From a checkpoint of a small image autoencoder.
Model: 21.6M parameters, encoder arch mlp_mixer, encoder norm layernorm, encoder activation quick_gelu, encoder num experts 8, encoder layers 16, encoder width 384.
Training: 6300 steps, batches of 128.
Data: trained on microscope photos of single blood and bone marrow cells, 194171 training examples.
Rows from block 11 of the encoder of a small image autoencoder, named by matrix and row number. Rows with one number within an expert belong to one neuron, the router's apart. Each number is 50 + 10 x the weight over its row's rms, rounded and kept within 0 to 99. All counts start at 0. After the name is the row's rms in percent of the matrix's.
Before each expert's rows are labels from the 100 images, of 14976, where the router gives the expert most weight on average: "responds to" is what is common among them. Only what is clearly more common there than usual is listed. The data: microscope photos of single blood and bone marrow cells. In brackets: how many of the 100.
# router: router (encoder.blocks.11.mlp.router.weight, 8x384, trained with AdamW), inputs 144-191
# up: expert up (encoder.blocks.11.mlp.up, 8x192x384), inputs 144-191
# down: expert down (encoder.blocks.11.mlp.down, 8x384x192, transposed), outputs 144-191

# expert 4
responds to: smear: peripheral blood (37)
router.4 104:54 47 54 56 71 45 49 56 63 54 48 47 40 52 66 48 61 48 35 45 56 45 43 67 50 52 63 57 52 53 42 60 52 59 70 59 51 50 44 53 54 49 39 41 58 68 58 62
up.0 061:51 45 43 38 32 40 50 20 65 54 51 40 47 67 33 44 54 55 52 63 40 22 33 55 44 58 31 50 46 44 48 42 56 44 52 43 48 60 57 36 37 64 51 54 57 55 39 50
down.0 129:44 39 48 46 43 53 57 42 44 26 55 72 52 58 60 58 55 50 48 65 69 64 62 67 48 40 51 55 44 58 53 47 58 56 46 67 73 49 47 56 49 39 51 52 41 41 61 53
up.1 199:69 48 49 59 61 52 44 67 57 44 33 49 53 34 61 61 49 39 41 41 61 48 59 53 43 51 61 57 60 63 33 64 60 62 60 59 55 46 43 64 64 28 43 42 51 63 71 54
down.1 084:51 44 56 58 43 52 56 43 57 65 49 37 42 52 49 58 39 48 42 52 64 63 54 48 69 59 71 55 60 46 58 58 50 44 64 67 63 50 70 56 49 29 42 70 68 50 46 43
up.2 049:42 47 54 36 49 44 47 22 59 52 55 58 43 61 50 51 42 62 52 58 48 72 59 45 52 49 44 52 38 35 61 31 43 23 43 50 47 47 60 42 38 52 49 36 58 57 32 40
down.2 113:40 60 56 39 60 66 56 40 62 20 54 40 38 41 59 67 33 45 40 38 53 47 57 58 53 44 54 54 44 51 45 63 66 57 52 57 60 41 50 52 49 46 46 46 35 62 55 42
up.3 049:34 48 54 52 45 46 47 32 42 59 69 56 43 52 33 36 44 48 49 54 34 56 57 52 59 45 43 41 33 20 51 27 43 42 46 41 48 41 62 38 58 69 45 45 45 40 35 50
down.3 121:54 42 52 61 52 39 42 55 70 48 70 57 36 44 37 48 62 43 43 39 38 48 45 61 44 50 53 48 68 51 51 49 49 28 49 40 31 49 44 69 47 64 34 63 52 57 53 57
up.4 094:60 43 52 54 66 52 46 64 58 46 36 51 51 32 61 57 42 39 37 39 62 43 54 51 42 47 57 57 62 64 29 63 62 66 59 61 50 47 46 69 59 30 46 42 55 57 69 51
down.4 076:61 41 42 57 57 56 38 58 57 63 61 43 56 38 50 44 42 43 53 61 72 59 32 46 45 42 43 45 37 33 38 55 69 51 42 50 42 46 54 45 43 56 69 48 52 70 59 62
up.5 053:22 46 50 42 50 38 45 41 40 60 65 48 40 63 48 46 40 42 46 58 33 56 41 48 59 44 48 43 38 39 55 38 42 42 29 46 45 38 49 21 43 70 51 48 44 52 30 40
down.5 084:64 61 38 50 30 56 64 41 41 30 54 31 47 55 55 44 68 22 53 46 60 49 61 59 61 45 39 49 42 50 61 57 47 78 60 57 39 40 54 45 63 63 49 48 34 25 40 31
up.6 064:31 46 48 32 41 43 45 32 51 54 64 48 48 67 42 44 61 60 50 57 40 56 47 55 49 48 52 53 48 42 57 35 44 43 41 30 48 50 47 48 38 56 61 53 56 41 37 53
down.6 109:30 38 76 39 66 54 61 38 50 45 47 56 45 64 63 33 27 56 52 61 41 48 45 67 49 56 40 46 48 39 41 49 56 47 40 30 57 38 51 48 29 56 43 48 46 52 42 52
up.7 124:71 44 44 56 64 50 47 66 52 47 36 50 50 39 63 67 48 43 42 44 62 51 55 63 43 48 56 57 62 57 28 63 67 63 58 60 51 49 46 69 64 34 39 43 52 59 69 59
down.7 086:51 52 57 49 34 45 41 41 44 62 39 52 55 49 50 46 33 60 48 59 48 39 44 51 48 39 33 58 58 51 61 44 42 47 49 44 65 50 43 31 49 44 53 54 44 66 64 46
up.8 050:38 46 58 43 32 37 53 41 51 69 55 48 49 60 35 45 46 64 45 58 43 50 44 49 67 40 34 45 49 43 60 32 47 45 32 40 32 53 54 35 41 79 45 55 54 47 28 43
down.8 091:41 53 64 48 46 32 48 58 46 63 45 39 53 52 40 20 51 47 82 36 51 32 52 62 40 45 64 51 60 53 56 41 53 41 42 56 26 55 36 52 41 44 46 53 43 40 42 60
up.9 051:33 60 49 52 43 49 46 62 49 37 60 41 57 63 30 43 43 60 55 47 38 38 46 34 66 52 28 26 32 50 48 63 30 54 42 38 45 55 39 54 50 55 52 45 51 55 49 44
down.9 082:66 45 59 60 39 49 63 47 50 30 60 63 48 29 42 51 55 44 48 33 58 30 51 49 51 47 52 50 50 48 62 28 37 44 47 36 46 27 44 64 39 50 47 48 40 55 67 49
up.10 058:39 50 42 40 54 35 47 30 35 65 66 40 59 67 46 45 43 66 52 46 43 50 23 48 47 51 41 45 47 56 58 41 57 44 53 45 47 44 44 31 38 71 56 52 48 42 27 60
down.10 107:28 62 44 32 51 52 36 57 52 39 61 39 66 61 51 55 53 40 64 55 59 47 54 60 76 52 40 45 52 52 39 44 48 39 45 44 64 64 45 66 63 44 40 56 33 43 37 51
up.11 118:68 49 48 60 63 52 46 65 63 39 39 50 52 33 61 56 44 39 41 44 57 46 60 56 42 46 60 64 54 61 32 64 55 61 56 62 52 51 45 63 59 31 44 44 53 64 67 58
down.11 075:58 57 65 53 57 47 56 45 58 73 40 45 55 54 56 44 49 43 44 62 60 55 43 48 48 48 50 60 38 43 41 47 49 50 40 40 38 64 40 49 57 47 52 58 53 48 42 34
up.12 055:41 47 54 60 29 40 49 49 25 69 56 51 40 41 38 42 45 49 61 58 45 63 65 43 46 46 50 34 47 43 63 29 63 34 33 52 57 64 43 36 39 69 44 71 52 35 35 43
down.12 101:29 36 47 40 51 59 61 69 54 53 47 39 51 57 52 75 42 56 52 49 56 57 73 56 53 31 34 57 51 50 46 54 50 47 59 49 31 39 33 49 52 64 42 60 53 51 58 45
up.13 054:36 38 53 37 48 44 40 36 53 56 67 63 44 63 35 49 62 53 60 64 43 44 43 56 50 49 45 32 52 40 43 49 54 37 49 42 47 43 44 46 32 73 53 52 58 41 53 34
down.13 105:65 41 51 52 43 49 57 47 39 65 56 57 41 62 42 43 54 54 57 40 50 46 45 60 50 54 60 56 59 69 56 56 44 42 31 50 53 22 58 59 49 49 63 57 73 40 75 42
up.14 046:42 41 42 37 37 46 42 39 43 70 50 52 46 60 40 50 46 59 57 49 49 45 41 35 53 42 33 29 39 35 60 47 38 40 29 31 50 37 52 43 44 66 48 52 49 50 28 41
down.14 079:58 62 69 51 61 29 46 46 46 42 64 54 51 47 56 46 39 61 45 41 67 42 47 37 53 52 35 47 44 57 64 50 44 54 43 46 59 44 51 44 57 41 43 54 35 58 49 50
up.15 089:36 58 54 37 28 48 54 28 59 59 64 55 48 65 41 24 55 62 55 56 40 44 46 49 55 48 42 44 35 37 55 37 42 44 54 45 47 53 55 31 51 70 57 48 46 29 37 51
down.15 197:55 47 51 49 46 60 57 47 50 58 36 41 56 36 49 44 46 78 69 52 54 54 45 59 33 48 42 34 60 57 41 44 41 52 52 50 49 54 48 57 55 51 50 47 53 47 60 29

# expert 7
responds to: cell type: lymphocyte (34)
router.7 093:54 47 50 54 39 47 50 35 41 54 53 38 25 38 37 45 56 54 71 53 50 57 55 49 42 55 49 52 61 37 60 49 42 47 54 48 25 54 66 49 43 52 52 63 53 62 46 42
up.0 047:39 41 56 45 42 50 56 43 52 62 57 65 49 53 56 49 55 43 56 50 41 41 41 64 50 55 38 31 41 51 51 39 66 55 49 44 50 36 41 49 48 68 53 64 64 58 37 69
down.0 087:53 55 61 31 52 68 48 53 50 33 38 38 52 49 38 62 60 49 60 63 50 55 57 47 69 53 63 55 56 59 53 66 41 54 59 51 47 42 58 46 56 58 42 60 54 26 55 37
up.1 086:48 55 52 43 68 46 47 66 49 57 50 56 51 57 53 58 63 60 44 53 93 69 39 50 31 51 44 27 54 38 43 31 65 51 66 35 60 47 54 37 31 60 49 58 44 49 51 57
down.1 113:47 66 49 59 44 39 52 24 50 43 47 58 43 53 73 41 36 40 39 80 48 50 45 45 63 52 73 64 60 59 63 55 39 53 47 44 62 37 57 43 40 43 52 46 46 60 50 62
up.2 076:48 46 50 58 58 44 50 46 75 59 57 62 49 62 52 51 53 32 41 49 58 59 43 41 64 57 32 45 45 36 30 56 64 58 62 33 62 53 41 42 49 58 56 48 54 67 49 53
down.2 157:32 28 50 38 39 51 31 56 35 47 84 51 48 56 47 61 56 44 46 58 43 56 54 71 66 55 49 52 61 60 58 39 55 45 39 50 44 38 38 63 30 51 45 78 54 33 35 43
up.3 070:41 55 51 60 58 48 55 55 63 63 54 66 51 73 43 55 47 40 37 44 53 78 36 53 64 45 58 54 50 42 41 45 55 39 58 33 55 54 44 45 46 70 41 48 59 55 33 55
down.3 135:52 59 65 38 56 59 60 47 48 39 57 54 61 48 56 33 52 59 51 51 56 44 42 44 42 56 53 46 51 37 59 68 47 54 64 48 53 77 67 53 52 47 32 45 38 55 53 57
up.4 070:51 43 54 51 78 44 47 58 56 58 67 66 50 68 57 50 55 42 40 53 54 70 43 44 54 52 45 34 51 36 58 64 58 50 48 45 53 48 54 43 47 60 53 43 45 43 21 59
down.4 097:40 32 42 44 45 53 38 54 48 69 57 48 26 48 53 54 50 35 36 47 62 88 57 68 45 44 69 63 46 40 48 46 56 43 50 50 51 40 53 50 51 47 51 40 65 46 34 36
up.5 048:35 47 42 56 52 46 58 55 56 59 57 58 48 60 44 57 54 54 35 51 45 50 58 52 62 43 48 67 43 52 41 60 50 46 43 50 47 46 48 39 57 64 60 56 56 47 35 67
down.5 108:67 62 43 39 61 67 50 46 58 47 51 37 37 56 64 48 18 48 47 60 42 52 63 53 47 50 57 55 61 44 62 44 38 62 48 61 57 51 53 51 50 32 56 31 44 53 59 44
up.6 087:44 50 42 51 57 41 47 57 64 65 59 52 51 69 49 50 59 48 33 51 47 42 43 50 48 49 43 53 46 39 27 53 55 53 53 47 55 34 39 50 51 69 42 52 56 47 34 63
down.6 120:40 36 43 41 50 51 37 52 30 48 54 32 47 47 73 58 51 47 41 64 54 63 65 65 63 46 70 44 38 40 35 54 39 57 49 65 62 35 55 51 45 36 44 39 35 59 49 41
up.7 068:68 54 45 61 41 52 40 41 37 39 38 37 43 35 43 53 54 47 59 43 54 45 54 45 44 49 54 51 49 59 70 68 37 48 51 63 50 40 65 63 45 47 49 40 48 50 71 52
down.7 078:47 54 46 47 53 52 49 49 36 52 53 39 53 48 51 53 30 68 71 46 49 44 56 58 55 52 53 51 59 51 34 74 39 45 46 56 38 61 51 54 51 52 41 52 67 48 29 55
up.8 061:31 46 42 50 54 57 58 61 55 66 57 62 60 73 42 56 52 45 47 46 62 58 36 44 55 48 61 48 43 37 34 40 61 43 46 50 57 51 41 50 48 61 60 53 46 62 35 63
down.8 095:69 55 47 55 47 43 43 63 57 38 42 48 49 46 52 31 40 47 56 51 45 46 55 44 57 38 52 28 50 64 51 39 57 53 51 32 52 55 44 48 67 41 54 54 50 64 51 59
up.9 076:58 48 43 55 43 50 54 47 39 22 43 36 39 38 42 35 55 58 60 44 62 35 56 58 45 46 41 59 53 64 55 51 34 54 50 62 44 48 47 59 46 38 42 53 53 52 65 39
down.9 075:58 64 33 47 47 62 68 49 44 41 62 64 58 70 32 50 56 56 44 47 32 68 55 59 69 43 50 36 45 51 57 51 57 48 49 50 27 54 47 39 41 32 53 65 62 53 30 64
up.10 058:40 47 51 38 52 53 47 59 63 73 60 49 45 65 64 52 52 53 30 54 62 54 50 58 62 43 48 51 39 55 29 35 56 42 57 46 57 49 50 49 54 74 64 59 52 36 37 58
down.10 110:50 46 54 39 63 49 39 53 66 52 51 41 47 54 47 52 34 54 34 50 37 53 61 55 39 49 38 49 49 43 52 45 66 62 49 56 54 32 35 49 47 36 45 53 58 55 53 61
up.11 065:58 43 49 56 40 47 51 41 41 31 36 49 49 36 39 48 17 62 52 41 57 36 61 56 41 56 35 50 52 54 64 24 29 35 53 67 42 49 51 61 40 36 40 45 43 48 61 36
down.11 086:41 53 52 39 47 54 48 59 67 54 59 41 59 51 57 47 52 46 30 76 59 56 42 41 27 60 60 37 35 47 68 39 58 37 49 59 52 61 43 37 59 60 39 46 58 59 35 48
up.12 050:43 49 53 49 53 41 55 43 63 73 57 58 43 54 56 47 46 49 40 55 53 43 30 49 41 54 46 44 57 35 52 55 70 40 47 51 50 56 37 48 48 56 60 50 65 55 33 48
down.12 093:51 43 42 51 40 50 41 57 43 53 41 50 52 45 17 49 41 54 46 41 57 79 52 56 56 48 61 56 56 48 29 51 33 62 36 57 50 49 54 38 41 46 50 55 47 61 39 42
up.13 174:64 47 47 50 38 49 43 40 33 34 36 36 42 31 48 46 43 53 64 47 43 46 65 51 43 50 55 60 56 58 61 48 38 56 51 58 38 53 56 63 48 32 43 49 46 46 65 32
down.13 100:46 49 41 43 73 37 58 31 41 52 60 56 32 39 25 34 64 62 50 51 50 50 54 57 58 63 66 45 60 33 35 57 49 52 69 51 58 56 60 54 52 44 54 57 53 52 55 53
up.14 055:44 51 46 72 55 48 55 65 65 64 60 60 38 61 53 52 48 57 42 51 52 59 34 53 42 49 43 41 42 42 36 49 45 55 34 46 55 53 53 45 42 72 50 47 51 62 24 57
down.14 085:48 44 57 61 74 42 50 56 35 42 50 64 46 23 59 39 62 40 59 41 54 50 32 46 63 77 48 37 56 43 57 60 50 41 59 36 49 57 63 36 51 42 43 60 38 54 61 59
up.15 062:39 49 34 43 61 48 59 59 59 60 73 69 43 57 37 52 48 46 44 46 35 54 29 55 53 57 45 42 54 38 36 44 63 42 40 51 58 45 48 31 38 65 50 65 55 50 46 58
down.15 141:43 48 44 51 47 67 46 42 42 45 50 42 59 46 60 48 45 49 39 48 42 47 69 58 52 36 43 55 43 55 61 47 33 54 65 70 46 53 42 41 59 53 54 42 51 52 51 40

# expert 3
responds to: cell type: artefact (38)
router.3 091:42 55 54 26 42 55 58 47 43 41 59 48 60 43 50 61 48 40 47 63 62 59 49 54 61 56 39 46 40 55 45 49 27 56 45 31 53 54 55 38 39 54 44 68 42 47 55 48
up.0 310:60 55 57 43 54 60 58 65 37 31 45 58 56 33 50 63 54 50 59 52 49 60 40 45 63 62 50 51 62 64 64 44 51 44 42 41 56 53 58 42 38 29 51 67 39 50 66 54
down.0 129:55 55 34 52 72 64 47 65 47 55 64 57 45 44 51 68 55 68 62 47 54 31 54 69 42 51 62 31 54 69 76 56 48 41 66 53 80 43 42 67 49 43 60 42 57 49 47 55
up.1 060:52 63 63 38 38 65 57 64 25 44 47 48 59 35 38 51 41 64 52 53 47 47 40 50 57 61 50 66 62 67 67 54 46 54 33 47 56 55 61 47 44 41 60 64 37 48 48 59
down.1 081:44 49 67 37 63 49 47 51 72 49 44 44 45 50 62 57 55 56 53 46 49 58 36 47 60 63 42 54 51 54 34 49 40 52 38 55 42 48 49 64 45 54 70 42 49 46 56 72
up.2 061:49 66 48 67 59 56 52 65 54 42 45 62 53 37 39 56 61 63 46 45 58 53 47 46 49 54 55 46 55 57 56 73 64 45 64 48 53 49 52 55 48 33 54 47 50 61 64 44
down.2 096:67 58 41 43 50 58 48 51 62 55 54 53 31 53 37 51 46 50 54 45 59 65 48 64 59 66 51 42 43 72 59 51 43 52 48 40 66 52 63 44 52 44 49 52 43 51 71 58
up.3 071:50 35 47 61 30 36 46 33 73 66 50 48 42 60 41 39 60 48 47 40 48 36 56 46 40 42 51 53 50 35 45 46 56 59 45 55 49 60 51 63 63 60 67 44 63 57 45 34
down.3 120:63 55 54 52 57 50 39 52 36 56 46 46 49 38 45 64 58 60 50 46 65 56 39 33 48 45 41 47 49 31 66 63 54 42 51 49 38 45 71 54 50 55 38 50 47 57 52 56
up.4 049:59 41 43 44 46 42 53 43 64 61 62 43 38 68 51 33 42 44 49 45 55 50 39 64 32 44 43 59 48 38 47 59 53 48 37 53 44 44 36 59 56 63 58 38 56 56 45 54
down.4 094:46 45 53 52 39 50 30 40 47 47 55 41 59 55 58 43 59 42 47 40 57 56 47 55 48 60 64 60 59 51 63 35 42 57 35 62 46 52 54 54 47 57 52 63 51 46 49 47
up.5 053:52 31 43 57 52 42 52 51 55 65 51 49 40 59 57 42 36 61 52 61 41 45 66 59 42 45 55 52 42 50 26 46 54 43 58 57 55 44 43 49 62 65 59 44 57 43 50 47
down.5 088:61 51 45 56 57 52 57 45 37 60 39 43 53 58 68 36 66 52 33 67 55 30 49 52 60 64 41 29 50 40 42 27 37 66 48 42 50 55 55 49 53 58 54 43 37 50 69 52
up.6 055:40 47 48 59 55 51 50 50 79 62 51 27 59 74 51 33 39 55 61 45 33 35 55 62 37 38 28 35 29 43 47 54 45 64 58 53 44 55 52 69 71 65 52 53 54 55 42 45
down.6 091:57 53 51 41 42 35 53 61 59 49 45 45 64 53 57 49 43 46 52 57 43 22 53 49 45 49 35 46 41 65 52 52 44 51 55 60 48 58 31 57 39 61 55 52 54 40 57 41
up.7 052:50 57 53 68 53 39 50 37 70 72 53 67 41 72 57 35 51 46 55 45 46 34 50 48 22 33 48 53 47 43 38 39 48 56 51 67 42 39 31 60 62 69 63 47 51 48 45 54
down.7 079:57 42 43 26 60 64 40 56 54 45 53 25 56 52 54 56 51 54 61 61 74 54 71 51 58 46 57 48 41 47 64 53 57 49 56 40 52 54 47 52 39 55 59 38 38 41 72 57
up.8 069:51 43 37 55 55 35 46 40 69 67 40 44 44 60 43 32 58 41 41 46 57 48 72 44 46 39 41 42 40 34 40 59 44 43 65 61 37 55 46 48 56 50 58 43 47 33 40 41
down.8 106:66 37 45 21 62 51 50 37 58 73 40 51 48 62 48 51 39 52 30 62 56 56 56 52 37 40 36 64 32 33 54 44 58 44 50 50 65 48 46 40 60 47 65 51 50 67 39 59
up.9 052:58 50 50 42 44 64 50 69 52 46 48 61 64 32 61 46 46 51 46 59 48 53 36 42 65 46 58 53 64 54 61 49 46 52 56 47 50 60 54 32 34 54 41 52 37 52 64 63
down.9 081:52 57 50 57 46 52 48 39 43 54 51 72 49 52 44 43 53 61 49 63 58 45 61 42 38 52 41 61 52 35 50 62 48 53 45 57 35 57 69 55 53 42 56 42 44 44 56 48
up.10 090:53 56 53 55 45 55 43 50 58 50 29 50 54 53 34 28 80 68 49 50 41 37 58 59 49 45 37 51 49 46 39 44 57 49 57 61 41 68 44 41 54 54 61 49 56 21 42 43
down.10 106:47 52 42 65 54 62 56 49 57 46 36 55 49 38 59 52 53 40 69 55 50 42 47 41 57 52 54 43 62 57 67 37 67 47 60 39 44 46 65 36 53 50 56 45 49 43 65 45
up.11 060:44 45 48 50 42 51 43 39 54 66 47 50 42 63 48 39 58 47 42 47 45 54 51 45 40 39 42 40 38 31 38 54 52 49 57 62 45 44 38 52 54 59 59 49 62 46 33 20
down.11 109:30 54 45 33 67 53 47 57 31 66 66 61 38 68 56 60 58 46 34 50 58 81 48 61 54 47 65 62 59 50 44 56 43 57 52 61 73 51 49 39 42 37 55 64 52 45 52 52
up.12 202:58 54 58 43 58 57 60 65 35 34 45 57 58 31 48 64 58 46 62 52 52 58 39 44 60 62 57 48 61 63 60 47 51 44 41 43 59 54 60 41 40 31 55 66 43 55 66 58
down.12 115:72 59 28 43 52 38 51 54 46 46 53 40 46 47 43 49 60 65 46 57 62 30 48 54 53 40 50 42 52 83 74 44 49 58 55 63 71 44 39 50 57 43 50 50 44 45 54 52
up.13 054:39 54 54 53 57 48 41 33 65 52 48 53 46 65 51 41 54 52 53 45 37 40 59 46 49 33 44 43 52 43 37 49 50 47 54 50 42 57 50 56 52 57 61 36 43 49 36 44
down.13 087:52 37 41 57 48 50 51 58 36 46 66 56 32 49 31 43 47 40 62 30 49 71 42 61 62 54 61 28 73 52 49 50 56 48 42 48 40 43 32 37 39 53 57 54 70 39 41 46
up.14 045:51 51 54 60 55 23 40 33 50 44 55 48 44 62 56 40 50 41 51 47 43 38 50 43 48 44 51 39 40 34 37 44 45 64 50 61 39 42 50 54 62 60 42 57 62 50 34 52
down.14 080:67 57 55 58 50 69 65 42 31 46 61 26 39 62 68 52 42 38 63 48 34 54 49 54 41 59 75 37 51 57 42 47 35 52 42 71 54 51 43 64 57 50 58 30 41 45 59 69
up.15 091:46 38 53 60 66 43 51 34 63 60 49 55 43 58 53 34 41 45 42 46 42 47 54 52 36 33 50 56 35 46 31 43 51 50 49 62 50 51 52 47 65 56 63 35 51 50 42 37
down.15 130:51 45 41 66 49 53 39 46 55 56 37 42 33 45 28 49 47 50 63 40 50 40 49 43 37 42 38 40 33 52 60 55 28 55 45 65 47 61 49 46 58 52 61 37 47 38 38 47

# expert 1
responds to: cell type: promyelocyte (30)
router.1 110:44 50 51 44 68 40 52 52 54 48 50 62 49 47 58 58 40 48 49 62 65 52 44 53 47 51 44 56 52 38 62 56 58 65 67 42 63 49 44 58 48 37 39 49 45 64 52 59
up.0 130:50 57 54 52 30 42 48 31 62 57 60 54 50 52 62 38 54 44 57 57 54 42 54 49 50 49 45 79 41 46 66 57 38 56 64 50 48 59 60 52 49 58 48 38 43 46 45 52
down.0 225:50 57 56 49 52 51 54 41 61 32 59 56 62 56 54 43 55 42 42 55 46 49 46 38 39 61 55 55 54 47 57 55 39 53 53 44 35 53 61 35 51 61 53 58 38 42 38 51
up.1 055:48 42 48 49 27 43 48 45 46 60 61 73 52 44 70 54 58 63 51 59 59 60 47 53 45 54 58 61 75 43 41 37 52 20 48 46 43 57 52 50 36 63 48 52 47 47 49 56
down.1 120:50 35 50 59 48 42 38 43 60 52 69 53 50 52 56 41 53 51 41 52 53 62 49 50 34 50 60 49 40 26 59 64 43 45 53 54 59 57 54 46 40 66 46 31 49 56 20 56
up.2 060:37 39 43 41 27 52 51 48 48 56 64 43 42 58 55 50 50 37 54 52 52 59 64 60 55 39 54 52 42 41 36 42 38 29 40 57 59 52 51 42 38 58 43 60 52 30 42 27
down.2 132:36 54 46 51 53 66 57 38 46 49 56 39 52 58 66 45 39 41 49 49 46 61 61 42 70 37 44 44 35 51 44 59 29 63 54 58 52 55 32 48 55 31 77 38 49 54 62 32
up.3 052:37 42 34 47 31 56 43 37 43 59 54 38 53 63 44 17 62 58 54 52 38 36 56 52 54 42 38 38 39 41 59 42 43 44 30 45 27 46 54 35 44 62 50 56 62 33 43 24
down.3 097:46 46 41 45 56 46 50 53 49 46 44 58 63 52 42 52 54 52 52 47 33 52 46 60 46 57 34 55 63 41 39 35 49 46 42 38 53 29 34 38 43 29 43 58 69 28 39 33
up.4 047:49 42 49 51 40 50 40 35 43 64 57 51 52 58 34 36 50 54 62 54 51 60 61 63 50 59 41 46 45 47 41 36 37 34 31 54 33 45 56 41 61 65 56 61 60 37 34 31
down.4 123:52 50 49 62 43 55 55 56 57 58 47 43 46 58 51 51 52 35 68 35 51 47 56 40 46 52 66 30 60 63 44 47 41 49 34 50 52 43 34 67 57 47 66 59 55 46 47 41
up.5 126:62 62 56 44 67 52 59 62 41 35 40 68 58 32 62 62 48 44 52 55 62 58 40 45 59 59 54 57 64 67 51 57 63 55 59 45 65 56 57 55 46 30 52 57 35 62 70 65
down.5 092:64 42 75 48 38 59 55 49 56 46 38 53 33 52 65 38 53 53 48 46 35 54 38 59 48 43 40 57 45 61 48 39 44 46 39 34 64 46 24 51 48 55 56 45 47 54 42 46
up.6 258:59 59 58 43 64 54 61 64 50 36 40 65 58 32 60 62 46 46 54 59 63 62 40 44 57 61 56 56 65 63 54 60 66 57 58 46 66 54 61 57 49 33 51 56 40 63 69 62
down.6 125:56 58 49 41 58 50 49 44 55 38 38 39 68 41 47 37 55 54 59 39 47 24 63 64 56 50 41 56 42 48 36 50 50 41 62 45 48 52 44 57 45 46 56 63 40 47 65 44
up.7 092:61 59 59 45 63 53 61 58 51 37 44 63 59 39 64 66 47 54 51 60 61 62 41 46 58 65 56 59 69 60 59 56 61 56 58 49 60 54 61 55 41 35 50 59 45 64 63 64
down.7 093:40 49 48 36 47 45 47 45 48 48 64 48 43 29 51 48 44 73 71 44 39 39 62 52 22 54 55 57 45 50 40 49 55 41 46 52 50 70 60 71 51 62 54 52 49 55 44 55
up.8 036:58 52 48 47 39 70 46 52 39 54 51 38 52 57 48 26 64 53 51 53 43 49 45 69 49 48 47 50 53 46 49 48 53 55 39 53 46 40 50 45 53 65 44 52 61 45 42 43
down.8 082:47 54 45 53 47 52 48 51 67 50 48 61 56 51 56 57 39 64 40 46 53 55 65 45 35 71 63 45 59 50 45 40 53 58 60 57 35 36 26 44 49 35 53 56 30 27 51 43
up.9 077:42 47 49 57 24 57 51 38 71 56 43 41 54 59 30 41 57 63 52 38 24 23 47 56 58 47 42 37 48 46 56 40 47 49 56 32 41 46 48 41 47 56 58 46 57 36 47 60
down.9 120:62 55 51 44 54 42 48 50 60 61 53 52 67 43 37 41 55 47 50 57 61 52 28 46 37 62 53 46 65 35 53 45 59 64 61 40 46 40 63 51 39 53 42 52 67 54 36 71
up.10 044:36 48 36 41 42 58 41 49 46 51 53 32 35 65 38 42 48 42 45 56 52 54 48 54 51 38 57 44 46 37 38 39 53 53 51 41 49 47 49 42 41 69 46 55 59 42 44 33
down.10 099:40 43 63 54 61 56 50 29 51 58 50 61 42 54 41 62 40 63 40 63 47 60 45 58 48 37 70 63 65 40 61 61 53 48 44 64 37 25 58 52 60 54 49 35 32 61 42 65
up.11 073:53 42 47 63 45 48 46 35 54 43 58 46 49 41 42 48 62 63 59 49 44 47 67 47 64 45 30 51 47 41 80 38 42 34 51 40 51 48 54 42 40 42 48 45 50 38 47 43
down.11 133:29 43 64 51 54 58 40 52 48 31 52 55 49 45 49 46 69 39 64 53 55 40 54 62 44 48 49 52 47 50 58 48 37 58 45 57 43 50 37 51 55 50 61 62 47 36 65 43
up.12 037:37 43 39 48 56 51 46 41 67 55 53 46 46 54 50 46 48 60 42 54 38 29 59 45 49 41 49 36 42 50 47 40 29 67 41 50 34 58 53 42 57 72 50 54 55 40 30 58
down.12 096:46 44 69 47 44 29 49 52 29 61 53 54 38 56 51 54 47 42 31 53 50 64 43 52 52 58 55 53 56 41 62 49 56 52 36 47 45 60 58 63 48 72 48 47 52 46 53 54
up.13 037:47 36 56 46 36 51 57 65 62 54 55 37 48 59 42 36 52 59 49 48 56 46 63 48 54 43 61 52 51 39 37 50 38 37 44 62 40 53 41 35 54 64 53 45 49 45 38 44
down.13 081:38 48 27 31 42 44 45 67 33 64 52 21 43 59 65 65 52 51 63 58 42 61 40 42 63 56 35 47 45 44 60 36 40 55 38 42 57 44 43 43 57 57 46 46 54 36 55 38
up.14 063:59 59 60 45 55 60 63 56 50 39 41 61 60 31 54 62 55 68 60 61 64 60 44 56 57 63 60 51 62 57 54 77 63 55 61 44 64 53 55 47 56 35 49 50 49 51 68 61
down.14 085:50 62 54 50 37 73 42 61 57 34 42 64 36 84 50 59 58 62 51 36 54 65 52 66 42 39 62 58 50 43 42 68 54 31 58 52 61 67 76 47 49 56 48 41 64 54 50 51
up.15 053:36 43 41 33 35 47 43 40 42 60 58 50 36 58 41 33 40 40 45 52 33 58 52 52 46 48 52 34 39 52 45 33 42 52 37 48 43 49 53 45 43 71 54 52 60 37 43 48
down.15 090:71 52 58 42 56 59 58 47 30 58 61 48 38 70 53 57 38 38 53 43 28 60 45 41 35 60 48 57 44 55 58 48 53 57 49 60 73 64 47 46 57 49 52 53 49 38 60 52